config.yaml
hop_length: 160
mlp_ratio: 2
kernel_size: 15
weight_decay: 0.2
Rows from block 2 of a small sound classifier, named by matrix and row number. Rows with one number belong to one neuron. Each number is 200 + 30 x the weight over its row's rms, rounded and kept within 0 to 999. All counts start at 0. After the name is the row's rms in percent of the matrix's.
Before each neuron's rows are labels from the 100 clips, of 14848, where the neuron reaches its largest size: "top examples" is what is common among them. Only what is clearly more common there than usual is listed. The data: short read English sentences (LibriTTS-R).
# gate: first MLP gate (model.blocks.2.ff1.gate.weight, 640x320), inputs 0-106
# fc1: first MLP up (model.blocks.2.ff1.fc1.weight, 640x320), inputs 0-106
# fc2: first MLP down (model.blocks.2.ff1.fc2.weight, 320x640, transposed), outputs 0-106

top examples: voice: female
gate.366,081,200,218,265,200,165,200,312,200,182,237,200,183,187,267,241,143,215,200,200,179,185,236,187,200,200,219,248,200,200,200,200,192,125,200,223,267,177,200,241,174,185,232,148,224,221,182,200,191,189,200,200,200,200,157,222,182,200,200,164,178,172,235,255,163,210,200,255,200,218,161,218,257,200,200,241,192,200,200,189,226,239,200,200,127,221,200,138,222,276,239,173,242,245,233,251,280,152,229,200,185,200,186,189,176,210,226,200
fc1.366,070,200,169,181,179,215,174,200,200,200,200,149,200,242,216,175,173,200,200,200,233,200,200,155,220,181,218,200,144,200,246,183,200,165,200,170,200,200,166,200,229,177,200,220,178,172,139,200,179,215,234,227,191,215,215,162,168,189,99,217,200,231,187,157,223,189,213,146,233,209,181,164,211,242,200,206,218,200,153,231,185,200,200,164,160,200,225,217,200,213,200,228,200,218,138,132,154,193,220,182,200,185,184,224,181,175,190,200
fc2.366,062,246,178,223,175,224,279,200,157,200,218,207,223,219,180,200,175,185,171,229,200,187,166,179,162,200,218,188,232,200,200,219,200,183,136,180,200,200,276,200,164,163,200,181,162,114,182,200,162,200,235,163,225,200,200,200,217,200,222,200,220,146,220,177,200,211,176,200,200,177,180,227,181,252,168,169,200,191,231,200,220,164,180,192,153,200,221,225,218,200,200,219,189,200,200,218,200,200,200,230,272,200,226,238,200,226,216,155

top examples: voice: female
gate.168,070,255,200,200,214,209,200,256,180,225,223,181,229,239,180,184,234,181,244,200,200,200,189,281,255,200,249,258,220,236,172,268,200,247,223,219,200,200,177,164,200,186,200,200,227,226,223,231,181,200,193,200,173,226,246,228,249,200,247,241,218,187,210,200,161,179,182,200,227,174,219,200,200,257,235,222,210,229,200,167,200,200,123,262,221,200,186,200,227,200,200,251,221,171,224,200,200,262,200,129,179,164,161,206,172,216,200,200
fc1.168,079,241,200,253,233,156,279,179,155,221,172,155,192,192,207,200,200,209,215,209,216,223,200,200,135,200,200,246,187,174,157,239,200,200,200,222,200,200,235,228,200,215,313,190,231,245,134,228,215,200,186,200,200,200,189,200,182,166,200,200,200,200,171,215,169,240,173,240,215,173,200,200,215,200,200,181,211,231,161,200,219,232,194,200,200,189,169,200,218,230,283,189,238,200,200,261,200,153,200,258,221,261,233,145,200,200,200,247
fc2.168,082,200,200,174,227,272,319,171,200,247,178,211,176,168,200,218,218,180,200,165,234,167,200,184,200,221,159,200,180,215,221,200,175,235,157,248,200,200,200,200,200,183,278,200,217,214,163,180,191,200,166,200,200,184,217,231,184,200,161,209,200,229,141,169,200,184,200,234,236,200,209,186,218,192,162,140,214,185,200,200,200,142,200,200,167,200,218,183,162,175,134,215,200,141,200,200,216,158,200,200,277,226,240,207,200,248,169,143

top examples: voice: male
gate.260,085,141,200,172,200,200,237,200,223,200,186,132,172,172,200,152,243,189,211,200,172,235,208,200,200,200,153,200,257,174,234,214,182,200,163,188,200,156,225,242,226,246,262,200,200,178,200,200,172,183,209,200,182,185,200,153,200,218,210,200,200,218,170,213,186,183,263,176,200,166,160,161,200,171,169,200,210,181,153,138,193,187,255,219,160,200,187,215,130,200,214,239,238,225,208,218,212,191,200,227,200,238,200,186,181,183,200,187
fc1.260,079,194,200,219,200,185,200,161,186,176,200,248,232,218,215,200,145,200,173,185,236,200,223,200,176,211,170,180,200,211,208,214,209,247,176,215,243,234,221,167,185,165,200,183,174,226,182,170,233,263,133,218,217,200,180,200,248,220,245,221,200,200,171,200,245,130,231,200,191,184,225,178,235,200,218,229,297,218,200,174,141,166,165,200,175,226,209,212,261,200,187,188,174,252,230,200,213,171,200,226,255,175,180,200,235,200,161,221
fc2.260,081,238,182,200,200,188,185,231,200,193,181,177,200,167,150,211,235,179,200,200,157,169,217,200,145,219,239,250,200,143,232,233,200,200,155,128,183,184,182,183,233,175,200,156,138,243,168,241,156,223,182,247,200,221,200,215,172,209,153,174,212,221,200,200,196,216,230,216,237,183,246,214,220,219,192,251,200,200,220,213,225,168,184,200,226,181,169,185,173,273,214,179,200,177,206,200,228,200,219,119,219,143,176,200,159,176,126,178

top examples: voice: male
gate.611,071,153,215,227,238,234,184,200,256,180,184,222,110,200,238,200,200,171,294,263,200,200,138,230,217,238,200,170,243,272,200,280,214,174,158,200,218,150,200,188,200,216,231,172,223,140,200,184,182,183,179,235,181,229,242,200,151,228,177,218,182,241,200,177,200,200,188,200,200,226,200,175,137,237,200,171,239,200,124,185,221,164,212,186,200,185,172,217,200,187,259,200,267,230,178,224,240,200,255,162,215,181,200,200,181,181,156,186
fc1.611,060,147,221,200,200,185,200,162,170,200,200,182,200,200,200,200,200,238,175,200,227,200,224,200,233,200,168,225,180,230,200,217,200,155,241,200,176,200,217,132,151,200,200,200,176,149,236,254,200,157,236,200,200,173,215,266,254,228,167,175,261,217,214,240,166,171,200,200,141,214,230,200,217,164,200,150,200,221,157,200,200,179,200,200,200,200,200,161,176,166,171,200,184,155,229,239,214,178,200,250,255,161,180,164,200,200,200,183
fc2.611,056,257,162,224,215,200,157,230,200,169,177,233,200,200,244,170,200,200,186,220,221,222,217,181,160,200,200,189,200,212,200,225,183,216,238,187,200,200,184,200,167,230,131,200,263,268,200,200,182,220,219,169,200,269,200,213,135,244,175,200,159,200,200,200,200,200,200,258,219,184,200,200,251,183,200,225,224,179,225,200,217,200,200,220,200,253,223,200,200,174,200,170,218,135,200,200,200,200,219,215,168,200,166,200,180,170,200,200

top examples: voice: female
gate.376,080,291,163,200,183,161,250,172,200,173,243,200,136,200,200,193,177,172,233,200,188,214,200,225,232,210,219,260,200,241,186,190,175,228,200,153,255,227,152,200,170,200,178,238,154,232,187,200,229,140,184,200,180,162,216,220,178,200,240,148,192,162,185,200,169,153,174,168,221,178,222,200,200,252,200,228,156,139,200,208,184,200,164,234,200,211,147,200,200,223,208,123,200,200,211,219,200,190,180,200,225,252,156,200,167,220,200,236
fc1.376,069,211,188,238,229,177,200,241,225,167,181,207,175,200,158,176,149,200,211,222,200,181,187,240,186,192,144,200,200,170,169,228,155,200,232,200,216,190,200,226,214,163,147,224,170,266,183,233,200,200,180,200,200,180,257,234,180,127,216,200,200,209,174,200,170,174,174,200,200,181,200,200,200,200,116,241,163,217,200,176,200,200,244,147,221,200,150,200,200,181,297,200,163,160,200,112,153,257,226,174,200,222,182,177,224,217,221,209
fc2.376,077,191,200,244,193,200,189,156,235,217,241,213,200,185,213,238,164,186,200,239,200,237,213,175,184,200,249,175,179,276,177,189,214,128,229,238,200,200,214,177,191,189,215,200,145,200,162,184,164,226,222,262,169,173,172,186,186,200,200,209,242,169,178,249,186,213,236,200,211,187,212,244,200,240,176,184,200,200,161,222,220,200,200,184,217,158,200,153,214,244,200,159,225,215,222,200,188,141,200,225,143,189,215,189,226,229,211,185

top examples: voice: female
gate.32,073,245,245,200,189,200,249,256,140,200,200,200,169,200,230,200,217,187,200,167,230,240,178,200,150,200,200,240,200,213,195,200,227,144,200,250,186,178,260,241,200,185,200,185,196,214,209,252,190,200,144,236,194,152,159,215,200,235,200,157,200,142,172,208,219,210,209,235,200,209,163,200,200,200,159,200,128,178,224,240,200,242,181,200,200,200,213,200,190,200,264,200,200,200,230,183,158,200,219,251,236,200,200,164,197,232,272,154
fc1.32,059,219,241,223,224,200,138,178,200,200,139,247,200,200,149,200,221,234,200,184,261,161,212,200,200,200,146,200,248,200,230,200,254,223,177,231,224,219,272,200,200,212,238,216,244,254,200,168,181,200,200,176,217,190,200,219,200,128,200,230,258,235,200,174,249,189,158,200,224,200,200,168,223,174,200,200,171,200,172,225,187,200,187,172,200,244,200,192,240,200,200,231,141,249,111,181,188,184,200,148,200,157,200,200,191,243,200,200
fc2.32,067,200,149,151,126,200,195,200,254,234,196,176,184,173,187,200,218,191,291,197,243,206,209,200,181,187,200,200,190,223,265,178,200,226,168,190,168,200,200,200,200,200,190,200,200,234,182,229,266,265,265,228,239,221,170,200,217,171,240,249,212,214,174,200,85,200,209,200,205,200,218,200,150,200,200,192,147,200,200,200,200,216,188,200,200,234,200,166,200,200,200,147,200,200,212,229,171,214,200,150,138,176,238,218,200,200,200,233

top examples: voice: male
gate.386,097,178,205,206,174,240,221,180,160,219,243,162,219,200,200,174,132,192,135,138,171,175,200,200,233,215,200,172,229,200,200,146,140,250,181,226,158,177,234,188,192,216,169,224,144,175,200,216,280,162,209,184,200,180,168,220,200,208,245,227,189,267,166,290,200,188,200,181,200,162,188,235,137,230,220,175,222,200,141,184,233,165,191,200,234,171,239,229,174,235,230,225,195,235,200,226,182,186,217,187,217,168,200,200,218,200,186,167
fc1.386,098,260,200,239,224,141,180,169,242,200,200,212,191,226,221,200,200,227,200,246,210,196,181,211,189,200,170,200,179,246,200,261,160,277,241,200,255,210,139,200,200,176,171,186,258,247,186,166,175,200,200,179,150,139,170,190,191,187,228,200,148,128,211,195,200,200,200,224,214,235,217,216,242,181,181,247,200,216,211,159,155,221,208,194,192,208,226,185,160,200,156,146,238,192,218,176,178,192,220,154,173,183,242,211,207,200,200,238
fc2.386,102,177,200,161,173,231,234,184,229,212,200,188,188,178,211,185,152,153,160,268,200,213,193,179,228,200,200,184,213,213,188,225,218,193,200,210,145,207,206,185,238,216,214,214,135,212,210,200,192,200,238,216,227,240,236,230,211,155,200,213,215,200,231,213,278,200,236,187,226,176,200,200,148,188,165,207,191,183,210,205,240,216,189,185,179,181,186,195,227,200,254,209,200,210,211,183,228,218,254,182,200,243,188,183,188,192,200,182

top examples: voice: female
gate.86,086,211,146,136,233,136,200,200,200,181,200,125,200,224,214,200,200,224,234,109,170,244,237,200,208,200,175,200,159,232,225,187,163,126,183,200,200,227,200,200,224,180,218,247,182,200,177,180,200,186,151,200,157,213,200,217,219,186,200,237,211,150,200,235,171,179,232,163,242,200,209,200,213,158,212,221,221,200,174,235,243,221,228,142,208,239,200,215,191,167,200,165,226,219,179,119,185,168,184,200,218,200,184,216,189,151,186,200
fc1.86,078,216,223,200,152,200,217,200,252,283,181,262,215,222,200,248,156,200,229,185,155,200,200,176,179,221,228,181,200,237,200,200,178,211,200,241,235,200,246,122,229,219,200,250,178,176,200,235,200,262,200,221,215,200,200,200,200,213,190,200,187,172,200,191,189,150,248,200,213,237,229,168,200,180,266,166,190,212,200,242,151,220,209,254,277,244,239,166,223,264,154,187,218,214,200,200,179,165,231,164,200,200,222,200,188,200,154,176
fc2.86,073,183,200,200,193,175,200,215,161,200,237,254,250,184,184,182,155,216,221,159,187,244,224,125,200,200,159,210,200,200,200,184,200,143,188,227,222,193,215,180,221,260,171,200,200,211,239,200,244,171,200,187,186,217,166,187,138,209,236,208,220,200,223,124,200,200,200,174,191,159,178,225,200,268,200,200,234,234,226,182,200,163,189,132,268,238,240,183,214,163,152,238,142,234,165,147,145,211,200,227,175,190,214,182,222,222,200,214

top examples: voice: male
gate.390,063,200,255,155,200,200,133,175,231,200,231,151,157,200,200,173,187,200,223,213,235,177,145,227,200,225,200,219,178,228,200,200,185,200,137,235,229,229,230,184,175,200,154,233,191,200,266,224,200,176,226,200,167,200,200,200,168,149,160,225,268,227,200,242,226,145,215,118,250,200,246,156,200,200,200,217,232,200,209,200,200,200,200,227,158,212,174,229,200,174,200,155,211,200,257,266,175,155,171,200,200,200,249,181,200,200,200,200
fc1.390,069,185,174,227,172,200,238,200,192,200,220,249,252,181,219,222,207,85,258,224,200,200,207,179,247,189,235,211,200,178,181,179,200,231,193,166,200,172,221,179,200,168,269,200,200,178,200,167,200,170,200,177,178,239,187,236,200,200,210,213,169,200,188,170,169,153,143,210,184,267,231,242,273,200,206,200,175,149,151,235,228,225,187,100,200,146,223,200,200,237,267,183,127,200,200,183,243,200,239,200,200,200,153,227,186,190,254,157
fc2.390,056,249,232,200,256,220,246,179,200,176,159,180,200,186,200,214,149,236,224,200,183,173,162,228,200,150,200,200,229,170,200,200,173,185,166,148,220,200,200,179,229,167,178,243,200,165,200,241,263,176,140,200,155,200,237,228,200,182,215,200,225,213,161,213,183,187,216,221,135,162,200,200,215,200,185,245,228,200,153,245,252,200,200,241,200,200,239,177,233,264,246,200,200,200,161,213,200,232,231,200,239,235,187,200,187,200,182,209

top examples: voice: female
gate.135,086,180,163,167,197,185,190,227,187,224,186,76,235,154,154,218,200,231,214,140,183,230,169,221,160,200,231,224,139,223,169,153,168,132,160,217,200,213,233,220,266,155,243,200,171,200,200,213,200,146,200,207,247,243,181,159,233,223,262,200,159,200,200,288,200,176,200,200,189,164,240,200,200,232,228,255,226,233,125,238,137,225,251,236,235,182,175,195,188,200,200,217,222,168,200,225,200,187,187,181,216,222,206,242,200,189,144,169
fc1.135,106,200,239,200,200,213,164,237,173,237,200,237,200,223,200,159,190,204,191,200,204,156,200,200,240,200,168,200,263,200,282,257,200,158,185,200,200,225,200,185,170,220,187,200,234,200,200,200,245,208,183,200,254,200,200,205,200,169,162,160,198,137,202,128,200,200,116,183,191,200,153,259,172,217,200,208,200,252,171,215,223,200,248,163,149,218,162,170,246,171,298,233,200,130,188,148,162,205,200,200,203,136,237,208,268,245,224,211
fc2.135,089,200,200,193,223,200,200,167,161,200,245,200,214,202,208,183,143,154,225,122,217,180,160,220,237,160,200,232,232,277,222,212,164,250,192,200,209,181,200,213,200,200,200,224,200,186,200,170,145,209,178,200,141,200,214,212,200,200,200,175,233,219,222,200,239,200,200,186,232,231,200,189,200,234,227,209,154,203,224,256,183,270,168,215,174,265,200,200,200,205,222,200,182,200,263,200,215,200,200,161,234,155,200,223,159,208,222,175

top examples: voice: male
gate.46,071,200,183,163,234,211,182,200,190,176,176,200,181,200,165,278,200,219,200,200,200,200,176,200,226,228,200,223,227,182,169,200,200,225,200,159,200,219,207,141,271,164,220,218,243,200,192,186,210,227,200,158,200,200,200,226,221,269,167,239,162,167,169,200,200,236,225,200,179,190,256,219,144,277,242,200,242,200,190,200,181,153,209,236,200,200,200,229,150,258,163,200,200,200,152,215,185,246,154,200,200,170,200,200,146,156,166,200
fc1.46,069,232,200,266,200,200,177,195,200,175,226,200,256,200,214,127,200,187,234,225,238,178,174,174,243,200,238,146,200,144,194,228,261,200,200,183,200,200,249,200,186,238,200,175,226,200,219,158,227,195,200,200,240,145,223,140,189,200,259,200,160,200,244,131,200,229,237,156,250,206,178,232,242,200,171,183,127,270,221,184,163,229,242,127,169,200,245,163,227,200,248,172,235,230,243,200,175,209,295,189,213,246,165,181,200,226,262,218
fc2.46,055,200,200,174,221,200,200,200,177,155,191,175,200,200,150,200,200,200,176,125,252,233,157,176,200,238,168,188,221,232,221,200,158,185,250,229,200,170,222,176,169,230,233,200,142,200,178,184,255,200,226,159,200,228,218,200,200,246,181,231,236,180,200,234,200,175,208,180,227,200,200,141,175,165,189,200,200,222,181,235,214,217,171,200,175,217,200,200,200,248,212,200,264,200,178,213,200,240,223,200,200,245,200,174,200,253,159,185

top examples: voice: female
gate.375,108,216,222,201,200,176,200,246,143,232,200,143,200,200,165,200,165,231,200,200,200,195,194,188,223,243,200,183,222,200,268,185,200,159,233,200,216,193,237,188,126,211,200,200,232,218,170,255,187,214,210,232,261,174,200,200,165,220,200,170,200,200,200,173,172,269,200,215,200,158,208,200,238,200,183,209,150,177,175,287,219,220,200,188,145,158,200,200,251,200,247,141,245,158,240,208,211,168,229,238,200,200,193,185,233,168,216,220
fc1.375,092,243,200,256,200,200,209,200,200,200,205,266,208,156,200,200,253,200,200,174,200,200,226,200,212,201,211,190,200,173,139,208,193,253,208,200,200,200,144,200,247,163,200,157,200,218,213,200,244,200,200,200,200,244,162,209,200,173,207,200,262,200,144,312,200,200,204,224,200,207,200,207,200,200,296,189,200,172,175,200,200,139,142,264,222,142,211,200,200,259,200,218,234,182,153,200,270,200,158,200,200,200,200,200,200,200,194,291
fc2.375,138,200,188,220,228,200,200,200,240,149,200,257,200,200,193,222,200,170,165,186,200,227,191,204,200,196,178,190,189,279,200,180,200,200,291,208,200,246,155,200,155,200,249,219,239,200,200,200,187,200,156,190,200,199,178,200,170,200,190,187,247,235,201,214,200,216,200,220,222,235,208,196,200,192,214,208,196,200,159,254,226,203,200,200,200,152,146,200,200,201,115,226,200,200,200,193,197,149,224,200,210,230,200,169,223,227,228,200

top examples: voice: female
gate.479,084,234,170,186,200,200,256,164,200,191,169,200,200,151,248,186,221,185,132,189,200,200,192,233,214,189,164,200,192,253,167,200,104,224,238,176,200,200,147,183,239,200,200,200,229,190,243,234,177,213,152,187,200,200,200,241,181,211,172,184,223,178,170,181,200,181,200,200,200,271,178,213,200,200,187,200,189,200,184,200,84,200,200,200,200,186,225,200,203,175,163,200,180,214,208,157,195,200,230,125,200,172,218,121,218,220,143,260
fc1.479,079,200,200,168,249,224,210,200,151,200,186,110,213,190,133,222,187,231,157,118,200,200,213,157,185,178,200,200,200,128,278,200,243,164,200,212,185,195,200,200,123,200,200,191,158,212,200,270,224,200,242,208,200,249,170,150,213,192,176,200,200,174,200,153,200,246,200,205,200,160,171,183,189,195,200,132,155,200,209,168,254,181,252,200,200,169,179,162,193,200,200,181,175,233,217,212,200,187,170,195,204,186,213,169,194,200,233,213
fc2.479,063,186,223,200,200,106,178,183,200,159,190,178,200,200,221,264,157,200,210,101,123,200,244,223,200,161,200,239,200,246,200,200,200,173,252,224,228,233,259,228,182,200,200,279,162,200,229,200,200,207,206,237,200,200,200,170,200,166,179,203,200,200,200,168,221,200,172,233,173,200,200,200,239,200,253,216,288,171,200,215,200,211,200,178,186,239,194,185,200,200,200,157,221,200,133,165,165,222,200,239,200,166,152,200,202,237,168,161

top examples: voice: female
gate.59,084,139,200,216,194,232,214,170,169,150,217,211,174,200,215,200,232,189,200,205,225,243,163,155,200,177,200,200,200,216,227,200,200,211,200,252,200,229,179,261,215,200,200,234,273,200,200,162,234,257,200,226,241,166,239,124,234,200,272,164,200,200,178,200,210,218,200,160,257,208,273,182,221,171,200,169,171,270,200,187,164,200,236,207,222,200,115,216,200,220,200,161,238,172,225,171,227,200,224,200,200,200,200,155,200,200,200,200
fc1.59,080,231,188,208,200,200,247,200,216,141,200,187,258,215,200,184,200,185,200,172,200,217,245,235,253,188,185,185,200,189,154,222,229,245,173,57,137,167,172,218,164,184,176,214,148,230,238,226,188,209,174,200,216,200,217,200,200,221,200,231,174,220,215,200,219,249,219,200,186,185,216,200,172,200,187,200,194,185,222,207,200,179,173,200,189,200,216,218,177,212,204,181,182,257,187,200,143,223,123,200,191,200,173,235,212,180,224,200
fc2.59,080,186,227,200,185,163,184,169,200,169,200,146,230,142,200,183,169,188,200,137,224,260,187,200,200,183,165,200,177,221,210,200,226,200,231,200,159,200,220,200,190,248,227,224,200,178,184,189,216,230,219,186,185,240,207,242,216,200,200,167,200,163,200,69,200,228,226,200,215,164,176,200,249,200,253,200,163,215,241,172,200,207,174,200,200,157,207,235,200,200,236,200,209,167,200,242,259,235,200,192,200,175,200,200,209,260,200,225

top examples: voice: female
gate.153,130,184,200,188,200,217,200,200,223,171,160,184,244,182,151,200,200,200,248,200,200,239,172,211,170,200,116,220,210,200,256,248,245,132,200,240,180,200,200,188,191,200,200,183,224,200,200,214,200,200,224,144,200,200,200,200,200,200,167,123,200,172,234,175,183,193,200,169,200,155,150,200,170,200,132,200,232,213,217,242,200,200,200,90,200,152,193,214,235,200,278,200,200,200,180,231,172,200,200,238,140,229,234,186,242,240,200,200
fc1.153,122,227,70,200,164,200,268,200,200,211,188,193,202,148,192,172,200,209,187,223,150,156,244,200,180,195,200,201,197,200,200,200,198,184,179,200,200,200,200,216,209,270,143,200,131,214,263,192,194,193,200,232,161,200,122,200,210,200,229,200,200,235,132,277,200,178,200,227,199,214,200,131,223,191,200,188,201,179,189,200,200,200,161,215,200,238,219,200,160,200,200,205,259,200,204,216,223,200,221,200,269,212,187,162,200,140,181,263
fc2.153,120,200,200,200,200,177,200,200,200,196,224,200,200,200,200,194,200,176,131,200,200,200,261,202,200,243,137,200,165,152,142,200,200,222,192,195,201,200,214,187,200,200,245,230,202,160,207,182,186,192,200,191,200,230,200,194,211,192,200,165,200,200,200,181,291,221,132,200,172,229,199,172,181,200,166,101,161,219,200,162,200,83,290,200,200,242,123,200,200,190,158,228,141,200,147,218,200,197,173,231,241,200,195,197,225,232,200,200

top examples: voice: male
gate.476,153,245,200,200,196,210,215,200,200,227,200,265,200,200,273,245,208,200,236,218,200,203,211,179,255,214,227,225,209,167,152,230,164,230,209,168,212,138,200,178,236,200,118,238,188,210,200,155,243,223,140,197,200,200,188,200,236,181,176,254,205,200,200,236,226,200,200,186,184,233,232,209,226,146,200,241,232,190,192,156,207,137,183,200,215,200,216,235,176,185,173,221,197,234,172,200,188,200,158,200,264,173,187,200,200,187,167,200
fc1.476,156,170,261,174,262,182,200,245,209,230,232,142,231,185,161,200,192,200,250,200,200,226,212,200,217,206,75,229,200,183,220,191,219,96,206,200,134,200,175,220,112,235,249,225,218,200,236,200,200,182,173,216,297,211,213,180,168,207,148,156,188,200,197,200,138,200,131,200,213,200,135,184,180,254,152,186,163,235,210,215,272,240,216,146,211,200,154,149,200,152,236,196,218,191,204,209,200,200,200,200,176,200,159,200,235,232,200,200
fc2.476,141,221,184,226,200,178,200,200,200,200,186,230,200,179,200,222,200,214,228,180,170,146,200,169,171,200,225,187,200,177,159,145,205,169,200,175,169,206,181,190,176,262,191,200,165,226,200,235,285,211,276,222,251,200,185,200,225,215,207,246,214,207,200,200,130,158,217,196,167,200,200,200,200,200,254,285,250,189,216,213,212,141,156,163,270,243,231,200,185,237,180,172,187,210,200,190,176,200,136,200,200,200,194,129,223,182,174,229

top examples: voice: male
gate.235,096,181,183,200,200,220,182,279,164,209,220,200,200,181,145,159,228,225,193,171,200,190,182,185,207,186,163,185,242,146,200,177,200,103,200,229,85,200,184,164,185,215,187,177,222,174,200,238,223,195,200,159,191,200,261,170,184,215,249,226,200,179,244,210,200,237,168,164,223,157,128,228,179,200,219,200,178,233,185,191,200,200,179,162,170,248,204,222,218,166,200,172,165,200,176,212,211,172,173,200,172,185,200,200,231,243,200,186
fc1.235,087,200,186,225,200,200,200,219,150,215,200,200,183,169,200,176,200,274,161,200,184,166,200,175,162,200,200,200,242,185,200,239,214,151,200,187,177,200,200,177,141,220,200,155,173,231,214,263,223,240,205,174,200,215,200,141,169,184,183,228,138,200,275,172,127,200,231,209,200,218,107,200,187,252,167,191,158,200,187,207,200,190,173,141,172,225,163,200,234,169,200,172,186,230,167,138,144,164,200,187,200,200,171,180,222,212,190,200
fc2.235,077,172,150,200,200,200,131,153,140,160,197,230,261,167,232,189,200,187,200,269,215,234,232,188,184,166,200,150,200,254,152,179,249,200,200,200,200,200,200,131,172,226,228,137,201,200,220,200,223,244,188,216,200,212,200,200,244,174,163,164,168,200,177,185,200,200,200,153,178,200,200,223,200,205,214,175,183,201,212,213,221,268,200,242,157,230,235,200,200,200,200,264,246,200,200,200,200,176,220,232,143,200,237,260,200,200,215,200

top examples: voice: female
gate.303,123,200,178,169,231,283,200,200,186,200,200,200,200,225,153,200,149,200,200,157,236,210,249,166,200,200,173,200,200,190,257,236,197,150,184,154,134,200,200,215,238,200,207,219,220,175,219,216,204,144,200,200,200,199,223,200,164,255,200,200,200,211,198,149,141,200,165,200,249,200,200,191,222,243,137,249,200,200,200,200,213,262,200,162,200,220,200,167,200,186,184,200,222,272,196,176,200,184,214,200,179,207,178,169,200,216,244,200
fc1.303,109,200,275,200,181,200,206,250,212,162,200,214,231,224,200,193,200,200,235,169,200,93,200,224,161,173,234,155,164,200,200,185,203,200,182,252,228,200,259,200,170,200,172,200,200,200,236,200,241,180,188,194,256,191,188,167,200,200,200,200,184,200,200,200,173,200,168,159,200,172,142,200,163,202,257,200,208,200,200,277,194,136,187,224,146,200,200,200,179,200,244,200,152,138,218,200,200,200,270,228,200,185,200,208,264,136,175,221
fc2.303,110,230,200,168,200,200,299,200,243,200,217,200,200,204,222,200,202,182,200,200,200,200,200,189,121,174,181,193,227,186,200,259,154,200,152,139,254,214,180,200,200,141,200,208,116,200,202,198,175,164,230,219,134,200,181,155,234,182,200,170,216,226,200,183,257,200,179,209,188,208,200,226,143,215,200,200,112,214,237,206,200,118,212,233,136,182,185,150,230,188,200,164,200,223,203,207,200,237,229,187,213,204,200,238,200,156,204,151

top examples: voice: female
gate.154,105,272,200,254,200,232,200,237,200,230,223,175,138,188,234,272,191,210,194,200,180,156,200,160,219,200,266,257,200,159,207,250,95,200,207,200,200,200,200,219,178,242,188,244,178,167,200,200,205,161,224,200,174,177,225,218,200,200,200,229,219,234,200,261,200,209,172,200,231,157,215,187,200,152,225,163,200,186,227,167,145,230,175,200,177,151,225,211,222,200,191,200,220,190,200,154,164,217,183,187,191,161,235,183,153,188,222,200
fc1.154,107,200,264,229,200,200,200,188,200,184,228,200,250,200,147,158,200,190,220,180,195,200,236,219,208,230,187,183,171,223,261,176,229,200,174,221,210,200,200,200,200,190,244,165,200,257,181,242,243,200,209,212,193,151,195,200,233,200,235,246,124,137,200,206,200,193,228,200,208,136,186,197,179,200,200,246,116,215,172,200,200,226,200,274,181,232,200,217,171,178,275,206,209,148,172,252,215,166,214,188,200,200,205,195,255,236,213,200
fc2.154,094,191,216,200,239,212,247,145,200,140,183,145,213,179,168,184,200,181,172,176,226,200,192,150,157,200,220,252,207,200,178,228,206,148,161,200,213,179,257,156,253,211,257,230,211,200,200,184,200,243,200,200,170,168,169,200,179,176,186,200,266,208,200,200,197,200,177,147,184,178,226,215,180,234,233,217,174,162,200,200,220,211,197,218,200,192,200,158,225,200,185,150,231,181,200,263,210,216,229,200,189,200,262,175,185,223,173,164